From a checkpoint of a small contrastive image-text model.
Training: soap at rate 0.0015, 4800 steps, batches of 128.
Rows from block 6 of the text encoder, named by matrix and row number. Each number is 128 + 32 x the weight over its row's rms, rounded and kept within 0 to 255. All counts start at 0. Numbers have three digits each. After the name is the row's rms in percent of the matrix's.
# fc2: MLP down (text_encoder.blocks.6.mlp.fc2.weight, 320x848), inputs 366-487
fc2.231 115:161066147134093110163106126125127135134124175145174143125121117135158099102104219102184102096127141090123146124115140132224155146100121094125098166146062126097114137117129206089111073164148199129134119132116070124127150127113121131157139142082134137076149108104122119131147118026150126157109115137156138193107125129125113136125159245144105118121102105154133132100132
fc2.232 090:147135153139087137135097105122129142142104126169017172127116058129136114104116239090190111119117116100120102130125152148148161144161131166140136099128072131091145120148094209097154115132124205145134193139088018090115141000134122172174124123079099126073156110086140096143133129048146119118147119134115147123121134180123104122130128186126111129116101088126159111129143
fc2.233 098:152112125098150110150126146125147144125152056142000138119137148106117148088139091135110126147224108094137127141145109107128105133185123149113164144148184119145152163131104098184127113153132118084162080091105154174139099150078141121168124132117129129080121163138125147105112131014128108155095116094154150136130128120116121156158132068115131151169159159110133136100104
fc2.234 089:118129123152146115140164114114124143127117156141255122114121185150136146160141075105140111112133140167135126140111096139109125156126128126122118116131255131156121141120136049113093174156106128126105117152165134127127157227118139099138111107129141109227125158110123112148141157022146185187162153134135108134129113124128149118140093255147158165143134168111123111120141
fc2.235 092:146068147117128114169119160112122128126138169075153107158141148122126095110133106128119140112186127110141093100151114094128101132146143141143133111103255119133122102123166106147149196143115112137162073118101189126108100231108154130172109121097104142183111139126144134133141146234146126132106124136121158182115114120149127092135093083121130171121125070128110130074116
fc2.236 085:122148120129085092153155124128137120108143221056048110166098083136127123087125164152114151075123121141138138124137143125169136087039109156144134090148154107129125092107180116136136103122146085134082174124176255136139085057130124130111132147096135112100129107116148152140104126225154131159136129142128149135114142129154104141117175122120151103162097057163137121117116
fc2.237 091:110109129104138112123115122156113134121151088142000125096123094126098162109087177144171117181131101120117157108132152165122102104163123123124171109138008121104122134121165193112151096100148110137123160140153253125131119051233113125108118180090112132079109134125141160144137154062111079123138124112133158101126136147122148124157153181130119121130134104117130135135146
fc2.238 075:087193142134145120114110137124126117143117075141089094125140074105094163147138092141146124127104127173119176097132149118120082124186115113165180138126140159151171123133156164122167154121102062118118168137148255118122083095130136088121134155179104120088143163147089145127119125147120149123110122163126129139119129112153111113135074195110138167100094053117114166109112
fc2.239 104:116110141137084113148142110129118136132126231116000117137145153099147136082127102122129165141124136132121155108132131127099109124061111120154121080128061107140129119130136139101111118096120099101073149117120255072113163210152125111161119153116076116206123135148123130125135135227143122086109135101113145147159137126141088114101125192125116124111117091114116129166134
fc2.240 089:090147129119119136120125130119144121121139149064092163149160000109148165188159150121141131125087121124115154122123113136160111111135096104118112136125157126047130136146057153128126188127118093158207147163119000101141116107089142117160126145167136159143150173117134112138096128000100106171044107077142137156132097111163111133132183026114129147101092197159129129143107
fc2.241 103:129115117129124117148141098144125104139122109128049118135134191122117159059104141139158140147125123138125134114155134144134143112104125135139137092120049136159132168105138184158132099133132127112081142105158241108104128222200112131155136137132085128147107135110132161114127125255118119093178135174144155138111118132101128088112068213110073116143127053133140109162151
fc2.242 096:114033125161116139119183111104137130139143036164000071061127180123163100121101114096149152183152164146146098152111158157143141125125120159137145108122159140146119121114119113127136108109138167119125099107123122134101166246141115100127149103169086119133095126119125134160160135255132125083229155136158132131147126132112106134112167255127171099172156085113125113120143
fc2.243 096:101111123131077130107131144115119104118110186078151105141124140123107125136144083119142122098098146161131139120149115134054127158126122136138137107125000140135144082127121105118121119148113132156108187149123255111125121055129119120092134133106145109202136112123115092159115114109118139157045149118106122113163141135163121082154144000119158184065141118136120119152139
fc2.244 112:119080135126106118160140154095132115124125102126004096133130120130154148111150093114151116163142130140130153097144180128122102117079134103147097101125110135118110139129116125130115171111115118121080158148161255115117141188127126128212138112155087139172117154136136134129149121195149154105096136170161125186151123120131095118115157222127169112114135114156128138133140
fc2.245 128:148061122123112116164147116138147126141146179171155132133132185123122107102079141151128115135200124100128132131123168109187123137065105103124069146129009136152123151134125160129115108092148157111109100118101159129113140086164127161144121163102105128120119156121131159089125117112139116085198121112146147153100140119120113128134090157151104117128117112168132119118134
fc2.246 103:105155145110120147131137121145124139139131025140000105084133140124155139117151131124171129197091132122147143102102133167124147119072123105099167116111142154113120163132078156162116107077121156103099166133174183120134118138146108135193158103171084150124147175128128130143126126099153145062205145094116132164140118138103097152109137104130100116195132127157136119137137
fc2.247 074:085122157137096120112134125124146159125105208104000159129114059136154126153140111148130140140162125118119139112132141147134118123180153168132103145132043133104162114145127102127147126151133101152184098162090011088117083114129106115168133131116093114101073104133130105134129141155148144068086149144129118099133127131123126152118142065108161122135150144115134120180131
fc2.248 084:130166121121126096127148110125100118160102153096226092125128072107125105212100127136108133144092140124132089134089147157084144086090126107140115160098255141153100105117077101099130108091115142112085168107119185131070119220134105123133115122245128123143092143121108118126118124255138150134155113042126089098157112109124130162125115118132166144124186163154123118144138
fc2.249 101:104116140144099133116130135121131131130121227118000095111109039090138162108102077120133089116108134134132098090144133134137116121153117079123116120108118105115124153159116092154117137118123136129141085140149251092128117188128122147242135112152089121146128162109115169110144138118161127059040156081106111134128132110131150132143111010137170107174163124145118151094128
fc2.250 100:099187138142113130150127137133114132138118129120000117114164000130183161148131157107132110158059113128124100130140161157096108114047095118132113121107164136153111104144102136169101118115149112146142182138142132135127181205094119100141154131196130148010135160116122186119138148199153136151123101053134139191136106092143124146143147237120142108102177152159123123132136
fc2.251 099:171166110120134077134115129124133128129144222148255112141133150152158118116144182125139137093119113151122117135117125130155155128052139081123079131139129117135121110119102165101162091157129178120048131123105000135164176175136135127076118090099156147233113070138137088114116132156134116155131117202109123154174146115135144127120126255132147146126116176127119109124142
fc2.252 089:113168157130112107089143137155144127133133183134179116117133148129111145163130107145103135118192132117110178133115114127146102129071129167136149161139119149115117112137111139137125119120129067106126123121082177161121097066177124151111135123123114126115108093149125142117118127065137159067134141080127107075142132122115170153137148069141130131162175173111112126118098
fc2.253 115:120080118132184182179150149123124121137140070086255129167129152126137112117124082146094143099140132114124118134139105135073109097210133147128120138130095117147121111113149038138109175176126101148216069114166022120119161128077125126152099125120161127149111156120107122147132123054144129126134127184146096119119097116129130120148098000124181156134187130123123124142155
fc2.254 107:087087134116176107155135150117139096133124171133238112131128016134149132082141138108137113159155147126137165142152116117120124136015118099110080136132134119139153133147155110142115165110138117119125171125181168121108145209121127080154149166117211140107101129132148144122136127122145127166085125199164118180126117105127065102144139148137183132117129110168125115137117
fc2.255 094:129215088135146097107117137120144135147151190115238153127109213125118077156113098129090136111108134165137140137102101108142173150171142061105125137127178117127131113129094093100130095159112132167093143117071069162132097165135115098051130104137140110100133122140106078137111108114091148144137110113125118099136127113119177143114142083113165133136135206124148134068087
fc2.256 107:140186127122150094137131123137132129122158074141177130158131083127112114202100147132098113091095117152125126147150141106134138122201079182109141183145136133149119146139098128114120128157131112129164112129085095147119122000097139120117116115125150112093147161133095174110138136000135121155107108048138106141096133108137109139146091000138145117090127174126110118114082
fc2.257 093:145065128149144131164157109126154134131127198139255072117119093123170115080132167128120116117109091132137102109115113139137156130106121084106116126118000120129102169137107155145116088143151144118110129117146061121112190136080137107141150125153145130103113159131136147118140122147149120113089130114139131155106139116124074123126145125157171105150124122158123109063146
fc2.258 100:130156113101176127108100144137124131131124000153182120121138065102084159131114159130185116149104089105120133115123105154113134118141136154108163106107000136106159125133133198143112110080150132095145133129163214123111134125131133153143143124124191167038096166104130163107139126000125131131180127092144134098108129147124157117150102055151119127122100125117126114142127
fc2.259 104:112080131125144127138126108124123133137164061203047113109138138152103122090139142122164133195183140170119170129128114144171151147106107126130103126123007099102136175113079180126116081117133159109128145127126083125113091167176127116111159137125139134136083145131146140092141096101102108100191134140159169167111141151108138148125150255149064087182111162152122113172117
fc2.260 102:142103146118141144091125115114145130122132015152086092091147220118087144079116088133175127176138124085146149099130117134094098152133154082135166108129255132117131168103117134138145135096114137094059136122143255140127067227161131141155132132173100133120132160150168110127119145113150117122223134099125117101110121110113126156136117143136093123112120130115133121127164
fc2.261 105:094179150155106139103140133128140137138119227115000181150146042095128152164148106117116126114111116127117121121132123118121101135144130098129123130124154133104153142155093086138139185141118122124123091163115100114129110093101129153162121112108135127122129152116141116084117119095154114124065121104106109092151109129144136129135116156112112138084137187147146132141131
fc2.262 106:145174133103147093101092110130135149118132196119000148153130125136110103169143147143136138145153132102120128139113062131200124158087136111125129178147087122115163124128085190107120083122126149138132132124101062161149138098097128122074161141099164150071138110133133116136130116024088115111107155093136159101168123129134142156123173174149136133146104130108127127135112
fc2.263 114:124210134146122105094143114146132127132100132097247145105120164131126132181115114115071141099108149113138120130137105132127135131167133113155170167135087150133147080132128114128156122176113115166222097130118000164132126071164132087102105096154142118084133096117110136161145152144128133129178127151114121075128127096149139116151159077133193157099133103125110123108145
fc2.264 099:107167153131099113126119118139092124129112080083000102115129048129170126130145139125137149114062116148122128140126141160150117112126102106153153124120255118095135104136101147170159115171118078138121141143115078123146079148120158146083120123185075128070140142130140198128117155164130106160145118086131121107116139114130155148088158255123136148104149112130143140128124
fc2.265 095:108227103145106155109118131140124144135118172082255163171129072161125145101142136136118105086026098107116112116135108140061132122100115113121161148129093131140114121132134104151127126128130077154113167141141192131138125014116107114125118125169147120049163122120118120110130110101132148115113128110114082165122118152143132095146113046122150143128186153143127125149107
fc2.266 076:152160149135116127135101106160139130122124060142255120138100086129135117157122188117107115093097116100115118109126133149102131140106108127121139147121255131096109137115129159069145129163123139115157102127135119140162085098102117156159142151098115161098180154125111151119100116045135120182126105140135108160122155117136129129114128190127084117089087118130133121132109
fc2.267 156:110098138135099103134151119107126120120115119133145123121132153113157127095150129124111134159151131126123162125140136119149131132102128160130091120131000131140107156126155118121129133124140133131109156124120255103100131113242124130163112127115071120215131118132119141128134136179123133099162140217132137110125130139113094111132095183133103085144118128139124132155141
fc2.268 101:130164135110136127137139120136130129158137090116255130099119141116127103192102149140134095147136137128136089148109163181100143117135121098120076162117127136170112130136094150107086076081124147119119133112134139133126150183145098112083142132162127113109161161138115120146137112113128142134099136009127100143126119116109181135137141082151128092178144203152121143113123
fc2.269 092:166099121116142106148094130142116111133137115106249104115111125142136114100086161118135119111095117099138151118127100121188148139035097084116107131107109136134089130120097199117092076133141160135130158109120156146095156177107131120125143113179165147076132151143159155121126115101140126172151109089160127171135121126128140107115149191132101142082113154146137109072147
fc2.270 090:110079161133106129120127146121132119129122104113000135134122099096136147128135100106142133135171140082130177111118139142163091113105116143124151117129091134113125107137109097137129153132129117151133151132126080126113091235153140143209148128146083118141105106154118190122108150085131115091097118167118138101129137158141113151111123130142119143113124176124124140166140
fc2.271 081:130094109105095115105130116156152136108126058156028100122132236127116131109112172127121156127153123098134142116122084112160116133144122166129146140111203120126142124123153167155147084133108125142079123135154228143133057181161143151085100149096100098062130067104138160131162153154150146102236126112144132091116107162152142135158132180115078156110138066131155114104131
fc2.272 093:131192130141104145064115105135150136133101190071119172120108124111112135129123143130135141144094130092123152148133084139142120101129143112153211106129000160120164101137144122129144114111099124130138151136130138137132098092174142152110145146163132115099134092108126133155125149122085141106152120140089094077135118131153160158143147059130169159137196127088090134117136
fc2.273 107:102098140136118141163153109117072132135106194097000117116110063132168135136116165113157125142103135115138116110122155139121110143142106073140107118118051116120108135140116112130110181111142144145103171137198207107094121147144119130229128116146043130149157123093140129131106135123150145111075130139143129166138110131138108131108123139132171135130126138156145131105149
fc2.274 084:117082111140089144110118119117118107138134115055182192158149108133129124170130106116058123119134170141125128152135089091124134143085143127101105189098212118167120097151081034099098184144134124160156124134098099135159166124126113124215112161104152096232143133149116107102124129040185145097053141083150116103130115112149084124140173134151107149132128216134106125139126
fc2.275 099:140185134135146155119098141115136134121143143165242140125142113139151143194142173144137097100118094165136139129136117133114152159221131136134140159117255107099134151125117153114171140187111075145134116138120001160164083119119152132092136096097143145088161119119109089130124140000101122191087117126128128144119129101132153140146208178133139126099086174109122147062110
fc2.276 147:135129116131120123114100108141151131135131164084185176137120052134132118137124185111110121112105122109132104153108102118141143122161141080114185131120200137110139098150124204117117100116138106130194133144114000140132113102078124123122148140174192130000128112122129126140117127105117115142085130049124134124132124113134169139150142000133159149116128136112117133091113
fc2.277 111:116135157139152114120128118130131126129125166171080103090126137121142137104106128122132115162099139147128111130125166169068101135172166143127137104127023118133127122122159147123126132077120118110167125120100189112117143051203126130139153155128052140076119169126120159144122129235134114052173135126102137141103117135118127120141128088133129114161161062123127138147136
fc2.278 098:147080118127161126111136138126158136097130052196225092102144255143118147118142067132137122151189132130121143119137142105081116126177142221143121160138209118158121150125164089112112178139126156152125098136107181132126184097150140099170106127103087128162129152151114090124170150059132129122162125208121105151091135134121097095139084167125053138117078121133127135118142
fc2.279 094:128097141155119148106117109120128142135103255130013143134123056157123099149122146138148105113134147131118126148116113108158143112149143104112111141136056136119119110147115140120137158141140161168175131155083034098128122062100148131175129152108075115164141092103131115158125135087119147126048131149097086155143114143133113149127106017122144143111153148096105128142159
fc2.280 119:166065121119173096170156139124140132124139075124255092120113178125148115135133053164128142137166127127122155129142131155146112130083098112123066152136000120172108116138175092107090118118139121112097141114153139148126146123150131119110144153103162144119122141131110128133135123012139130130129125168148131138138142125129115140129147009127183118158110080118120121101113
fc2.281 115:123100110125168126154145123101110123131132053153255116119119215149132118107106077153093145155159144176126118137131133117076136124137121117124083125140094117166125143123154103113103140093130116150115151105160157129126127155198120103138111124107137117186143138153121126118129101209099141155152143179139100139145110110114101122129129072122153102172123108121132139115138
fc2.282 096:150151149139163141125116115107114117119118255121128118110111072095144117201123144119133118111105115136143098092136159148163103143131129027124097113103095134132117176127057128131125160172151140126131102122169121120141134209078127118187136084128130134053126166122117104121122112069142132163005149053118120198142113092151132153138166000156215094158151224161105145085124
fc2.283 085:134146118092187153136133127122126130135132000102000183126124055120115129196104124143126124128120121106129144112112099143177093092161142138121141117120078117091108149110071110091109095139152155115175138111135134121144071174105108129161166160148140172102150176151135099150111121067089102119076114055137103108155103099142144154097162000134076104149116199117122108129138