Rows from block 9 of the image encoder, named by matrix and row number. Rows with one number belong to one attention dimension. Each number is 128 + 32 x the weight over its row's rms, rounded and kept within 0 to 255. All counts start at 0. After the name is the row's rms in percent of the matrix's.
# v: attention query, key and value (stacked) (encoder.blocks.9.attn.qkv.weight, 576x192, the v third), inputs 0-191
# proj: attention output (encoder.blocks.9.attn.proj.weight, 192x192, transposed), outputs 0-191
v.48 077 [102 105  90 148 103 116 117 179  78 100 116  94 148 162 123  95  88  84  89 100 157 133 142 120 111 132  94 104 123 109 112 182  64 178 102 135 141 146 129  89 118 124 144 105 109 135 102 192  60 178 150 148 134 110 144 144 164 113 129  98 189 145 159 107 159 132 131 170 151 108 168 152  82 109 165 114 154 125 131 121  93 142 150 156 132 115 118 121 110  80 152 202 129 113  89 130 205  80 104 113 106 150 134 113 147 112 157 152 137 106 196 109  95 140 151 139 116 122 104 134 153  77 166  68  80 188 110  78 138 118 117 108  93 132 186 147 199 121 194 146 133  73 108 107 157 174 129 120 105 160 108 118  97 114  84  73 113 120 134  88 128 213 155 112 135 181  99 157 102 128 106 138 109 160 124 144  56 142  76 136 101 165 173 130  69 123  70  78 127  83 104  65]
v.49 094 [ 64 152  99 200 129 171 159 108 129 102 108 123  89 133  84 120 130 206 171  77 138 120 139 124 148 134 106 120 152 122 149 102 112 103 176 128 162 103 172 163 136  85 125 128 170  90  83 131 126 112 115  83 138  92 124 165  68 155 131 179 117 154 147  92 134  89 168 123 154 166 107 167 133 120 123 103 108 151  94 127 125 216 132 139  88 127 134 105 117 191 116 149 113 130 160 127 115 125 124 182  93 105  94 140 148 108  89 119 124 149 143 166  86  89 137 173 179  80  88 115 182 115 117 159 102  95 130 170 141 101 118 151 180 172 163 122 113 128  80 124 116  85 144 131 130  54 132 135 150 183  35  93 121 111 154 145  92 134 204 136 179 104 146  83 112 155 130  87  78  44  94 136 100 109  84 116 172 154 136 116 148  94 113  92 104 123  95 201 137 103 112 176]
v.50 099 [139 141 180 118 106 110 104  76 101 128  91 130 114 151 100 119 106 130 145 108 149 141 139 144 109 125  92 164  90 103 143 102  98 149 109  66 132 107 132 111 114 159 117 153 123 173 153  92 115 102 123 143 133  79 137  60 217 114 128 135 155 125 149 105 112 118  60  46 136  65 103 109  75  83 118 175 216  97 123 166 124 132  93  76  71 133  95 152 147 131 143 121 148 136 110 143 149 178  87  95 157 119 160 129  98 119 162  87  83 150 115 112 106 129 128 104 111 122  89 149 107 173  97 144 164 190 179 140 134  84  87 167 106 114 122 169 120 175 118  90 153 198 102 143  88 182  86 165  94 158 179 134 161  44 129 114 124 147 118 110  67 122 134 149 128  79 172 183 129 137 109 140 164 112 143 134 122 131 116 129 121 133 148 174 146 232 164  73 127 169 141 132]
v.51 091 [169 158 183 192 119  95 121 110 112  85  91 148  88 165 104 111 124  88  73  96 125 143 124 137 130 122 122 152 121  76 131 105  74 142 113  85  65 177 137  98 138 149 191  96 108 174 152 164  72 132 106 150 122 119 106 132 160 104 136 121 119 130 117  60 112 155  80 128 159 115 149 105 136 136 131 120 158 115 148 125 184  83 121 235 107 162 107 193 121  72 134 107 127 111 153 139 110 188 102 160 131 132 101 202 102 155 154 156 169 122  85 113 154 172  83 112 155 143 144 147  95 115  87 102 172 148 123 162 124 125  74 159  90 101 104 145  70 143 173 134 140 135 171 228 151 127 104 167 127 133 133  62 188 113 123 136 153 156 131 130 118  87  72 115 153  98 147 153 162 124 146 133 145 166 115  89 164 144 132 109  71 164 190 182 138 146 127  81 142 143 156 145]
v.52 107 [128  85 102 125 147  91 154  64 132 105  86  92 121  82 211 107 174 144 224 149 146 156 116 113 143 125 138 176 179 126 119  97 112 117 142  93  98  59  97  85 157 138  98  81  98 174 103 119 187 107 123 104  90 121 103  81 159 141 129 113  67 104 106 133 138 114 143 120 117 172 109 138 148 128 131 139  60  70 156 156 158 113  93 123  82 167 122 126 103 169  86 127 109 128 170 124 155 131 123 160  98  80 133 129 135 130 115 136 163 187  72 166 163 126 132 140 101 146 146 146 153 146 143 158 130 107 127 119 125 144 189 126 151 152  91 147  78 105 153  98 111 115 129 216  98 126 192 115  88 145 132 165 187 139 147  92 122 150 210 126 152  94  72 149 106 102 161 168 114 133 174 134 184 105 114 140 179 165 171 129 114 136 122  69 124 137 175  95  88 117 172 187]
v.53 102 [ 49  90  92 141 173 116 101 106  97 118 133 142  96 142 123  78 164  71 115 125 118 103 142 110 119 109 116 154 149 107 124 133 191 141 100 122 120 160 147  99 156 124 123 114 174 174 165 139  65 139 109 194 161 110 150 142 131 148 101 136 178 180  94 126 113 155  70 164  77 159 115  93 122 161 176 145 106 150 106 115 180  81  88 163 129 100 165 183  91 110  96  83 145 147 120 136  69 132 160 165 162 152 126 147 106 153 179  97  72  65  94  84 178 107  99  63 119  98  79 149 112 121  94 118 162 136 101 181 134  91 110  71 120 134  54 145 128 141 107 101 119 201  93 137 117  77  90 155 213 125 122 139 138  97 166 107 174 146 149 100 129 124 124 149 103 120 126 173 122 105 116 139 123  97 196 128 183 169 128 111 194 141 141 143 145 126  96 162 136 165 128 175]
v.54 105 [121 165  65  97 110 166  92 131 171 130 117 167 143 148  86 153 133 175  68 125 117 131  97  83 106 128 173 139  80  97 106 158 184  76 155 116 131 135 114 191 136 122 154 131 135 129 170 147 128 101 119 100  92 105 166 147 131 135 144 154 126 147 114 202  83 161 133 150 137 125 150 146  88 167  83 146 133 107 154 139 137 170 156 139 116  92 127 116 129 118 137  78 164 109 155 123 126 152  97 119 127 130 106 104 109 150 164  76 137 164 213 138  86 117 171 120 109 127 133 129 143 117  98 139 140 113 152 131 115 209 140 125  92 161 146 129 115 130 178 162 128 180  72  57 162 188  56 120  96 104 195  97  58 146  81 165 153 101  74 105 105 149 211 159 124 154  89 116 168 123  88 109 109 140 150 140 108 107 110 109 179  65 137 136 104 120 170 237 122 142  96 110]
v.55 102 [128 129 158 148 158 178  47  95 134 130 134  93 127 159 121 137 116  70 123 139 180 155 158 172  98 133 157 149 141 154 109 135 127 174 130 152 144 136 113  93 181  86  72 160 101 106 150 170 128 124 130 130 122  72 149 149  95 118 100 148 155  87 129 142 148  72 127 148  93 152 107 100 123 161 154 126 147 133 125 119 110  66 109 162 187 188 168 155 104 115 181 165 115 159 136 136  92 135 144 118 159 111 113  58 141 131  73 149 153  90 100 142 162  87 159 154 130 139  80 120  96 113  89 125 146 175  62 156  93  62 158 120 177 127 141 133 111  83  97  87 207 142 127 112 138 182 176 118 124  73 149 216 129 156 113 101  73 182 174 111  65 137 101 120  95 115 102 112 109 149 129 146 135  95 146  71 108 161 115 145 149 141 117  99 212 100  77  95 133  79 138  81]
v.56 091 [160 115 161 101 138  78 154 133  83 169 130  94  94 141 183 115 152 134 180  85 152 129 145 164  89 116  46 136 103 188  92 143 104 131  85 127 165 179  94 131 132 156  82 175 117 128  95 133 139 156 137  98 191  86 174  89 142 120 148 116 117 133  98 169  88 104  99  89 128 115 122  92 156 156 120 192 153 128  84 163 136 121  80 173 122  87 168 201  62 184  90  99 110 144  85  84 149 170 137 137 156  84 123 125 136 110 117  87 123  48 106 153 166 125 166 128  99 120  91 121 111  83  89 104 130 178  65 116 114  86  90 170 167 151  88 156 131 141  92 105 185 168 134 150 145 129 119 118 147 125 155 126 114  95 135 104 105 163 124 155 111 147  66 156  84  88  86 153 146 120 128 145 119 122 149 127 148  93 154 140 118 134  85 104 228 161 134 105  88 155 160 163]
proj.48 094 [167 167 118  50 134 135 150 138 125 128 137 165  68 102 134 132 112 137 159  77 142 121 141 114 117  94 113  89 117 165 112  66 202  49  92 148 129 156  96  84 114 156  94 149 115 168 100  46 155 131 107 107 157 161 122  97 133 178 139 155 103 144 153 157  86  98  80 150  77 110 105 104 133 144 114 165 123 138 138 210 141 158 100  93 114 114 130 158 130 177 122  58 133 148 101 167 124 120 152 153 159 134 119 144 125 108 107  83  99 111  67 154 136 107 117  94 138 130 145 118 115 104 146  99 123 100 125 155 150 170 153 160 119 106  57 134  91 191 140 137 118 149  77 131 109  58 104 176 134 128 181 123  60 133 121 139 140 142 134 132  95  97 101 143 134  72 170  86 184 121 115  71 148  95 107 134 127 120 141 140 209  74  72 121 133 140  66 154  75 117 103 200]
proj.49 085 [103 144 220 155 142  91 141 130 155 129 121 126 122 124 165 102 146 163 216 171 112 199  96  71 142 107 193 146 143 144  90 169 179 128 124 157 105 159 167  95  83 100 160 113 130 178 150 131  95  75 118 149  65 127 122 105 117 169  93  93 149  40 135 144 157 209 114 141 131 114 135 163 118 184  89 137 155 127 132 115 196 117 137 117 206 159 113 125 160  95 140 124 113  78 122  85 157 132 114  79 117 143 127 136 111 127 150 138  86 188 174 150 211 167 129 120 140 152 167 122 152 169 151 122 163 150 140 192  70  76 182 113 150 155 129  95 120 125 110 121 141 117 119 152 116 193 207 146 120 143 126 177 191 145  80 116 145  85 117 135 144 151 140 145 140 143 167 154 151 102 133 153 128 125 104 118 111 153 121 145  90 150 129 136 139 148 108  73 147 142 138 132]
proj.50 107 [160 143  21 163 144  97  91  90 111 163  81 116 122 185 142 160 146  98 105 164  90 158 151  97 155 171  71 136 129 123 169  63 173 128 121 103 140 132 104 156 180 102  96 123  84 126 158 142 121 128 111 159  82  80 102 191 153  79 151  72 143 142  78  72 142 117 116 128 170 152 125 125 176 141  92 161 131 162 133 108 122 129  99 172 127 117 183 160 122 152  78 116 175 127 162 160  72 163 107 127  98 134 125 138 119 152 124 134 144 130 145  82 139  98 136 129 163 127 106 103 106 144 189 105  92 148 128 110 163 185 147 134 170 162 195 113 156  77 129 183 107 123 163 127 161  83 127  91 143  82 149 108 117 117 115  92  92 101  88 128 127 164  91 167  83 144  64  70  96 137 134  93 101 141  61 136 130 222  93 136 137  63 127 131 161  94 135 158 146 134 127 128]
proj.51 101 [148 106  32  85 196 173  57 115 129 135 147  85 107 139 100 136 146 119 136 134 129 116 161 119  99 136  80 147 134 159 184  70 102 159 158 178 107  97  48  99 166 150  86 105 125 148  97 103 159 112 126 142 125  95 163 132 156  47 129 152 136 149 143 137 109 107  85 116 119 136 126 107 150  84 159 142 113 127 135 123  55 197 133 165 111 109 216 160 166 165  52 116 120 188 121 179 122 140 104 100 111 138 147  85 143 145 111 127  85  98  94  81 112 147  98 106 105 118 116 115 139 112 162 121 126 121 125  69 185 109  98 131 123 155 166 122 149 132 141 135  99 140 124  31 147 160  81 100 129  99 162 147 116 102 162 110 182 127  72 158 131 137 130 198  92 114  79 104 116 107 119 146 101  92 116 169 113 171 164 132 169 104 158  78 135 178 149 145 136 136 153 103]
proj.52 108 [103 127 123 167 148 120  95 161 144 117 142  80 115 191  78 130 153  87  95 153  71 123 144 174  40 121 166 161 148 111 212 145  93 173 165 151 104 113 109 159 155 201 193 100 127 109 132 149  51 103 127 153 119 177 193 162 118 117 146 156 173 155 123 114 116 152 117 166 118 119 200  95 135 122 149 102 127 111 129  72  54 137 174 213 147  89 181  83 151 102  69 166 115 129 125  97 142 114 127 119 140 168  99  88 124 116 100 165 147 113 157 120 124 178 111 106 147 121 123 143 163 130 111 135 139 171 110  81 132  86  97 106 134 138 138 150 135  73 135 162  89 177 157  92 138 165 148  99 165 107 101 139 142  72 117 166 160 149  86 123 136 196 126 129 113 163  93 139 147 153 107 146  74 155 193 131 143 149  78 120 132 134 114 158 132 124 104 137 127 157 141  65]
proj.53 105 [187 115  80 143 104 167  51 149 166 133 163 122 119 113 136 151 129 146 109  96 146 146 106  97 167 145  80 123 102  89 182 122 152 170 116 128 155  92 131 123 177 153 102 103 129 122 119 103 138  96  66 122  90  89 117 109 157  88 133 117 122 172  97 112 154 124 155 103 103 164 159 139  99  29 150 131  87 108 167 160  34 184 185 111 103 161 139 134 105 132 115  94 103 150 136 126 184 140  87  69  67 127 196 152  87 201  78 113 134 134 137 169  92  93 185 157 159 121  53  79 118 146 159 133 113 100 122 110 141 170 115 131 160 145 143  76 146 168 187 156 126 147 120 112 135 135  79 104 107 119 126 152 141 121 151 136 118 162  78 124 158 140  70 128 113  94  84 141 127 174 151 140 166 156 102 168  88 125 195  90 116 124 120 177 104  89 112 175 133 143  96 112]
proj.54 100 [133 139 126 144 138  80 146  81 131 133 123 101 111 120 159 117  71 123 182 193 162 194 169  95 161 158 101 123 110 158 129  89  80 178 137  82 161 149 159 138  78 119  90 117 131 184  79  80 114 107 155 157  94  77  79  94 150  93 162 101 120  79 137 106 189 158  81  70 133 111 146 122 126 104  90 122 182 158  77 129 153  72 141  80  91 149 115 168 138 150 123 189 183 126 121 120  92  72 123 120 171 159 119 174 122 118 137  96 158 201  90 142 149 112 127 169 118 118 127 147 114 122 128 120 104 117 124 133  87 130 135 191 195 169 118 148 169 126  81  83 140 108 162 179  83  50 171 150 123 124 106 127  98 149 144  44 157 142 130 143 135 127 111  88 136  85 130 103  90 137 122 116 107  86  85 107 115 140 111 177 106 110  71 134 159 135 104  74 138 111 136 169]
proj.55 110 [133 110 140 119  87 125 137 179 182 129 122 177 177  85 164 135 135 124  82  47  56 127 135 151 120 134 118 113  48 102 104 118 193  91  43 118 156  78  98  82  96 134 173 106 162 112 125 140 111 139  98 111 192 153 119 106 124 144  74 111 140 151 130  75  86 118 122 168 170 136 109  75 125 126 147 106 148 132 139 132 105 218 106 123  99 163 103  73 115 147 200  88 114 150 119 137 186 174  94  98 118 140 172 177  91 189 132 116 133  87 131 110  73 141 139 176 155 132 132 155 101 126 140  95 139  99 185 102 116 121  69 178 120  90 121  78 161 139 148 101 147 118 112 113 176 166 100 107 138 120 129 126 111  91 136 155 157  87  58 116 112 117  91 134 180 130 155 128 152 138  99  94 154 157 145 183 147 164 160  83  86 142 136 168 124 138 115 161 109 159  95 122]
proj.56 110 [188 138  97 150  99 187 102  81 145 119 137 142 168 144 131 127 148  92  74  91 118 138 119 131 147 145 141  86 118  68 134 108 187 104  73 129 133  83 101 119 208  94 109 128 150 143 186 140 103 124  98 124 133 133 126 180  91  88 110  96 128 182 132  93 156  95 166 164 166 144 117 151 125 105 155  93 136 127 140 135 110 128 151 133 122 165 120  68 120 132 158 129 171 154 131 182 173 182 131  94 103 154 183 152 124 171 145 130 147 103 161 140  38  83 135 135 138 122  85 118  88 155 158  69  99 121 177  81 120 209 121 122 148 110 156 100 123 109 188 160 157 117 115 112 149 148 110 108 139 123 133 129  98 116 140 146 109 145  55  83 127 117 102 116 155 113  69  81 145 159  78 102 220 130  74 185 105 188 119  76 118  92 175 115  92 121 150 195 116 147 111 100]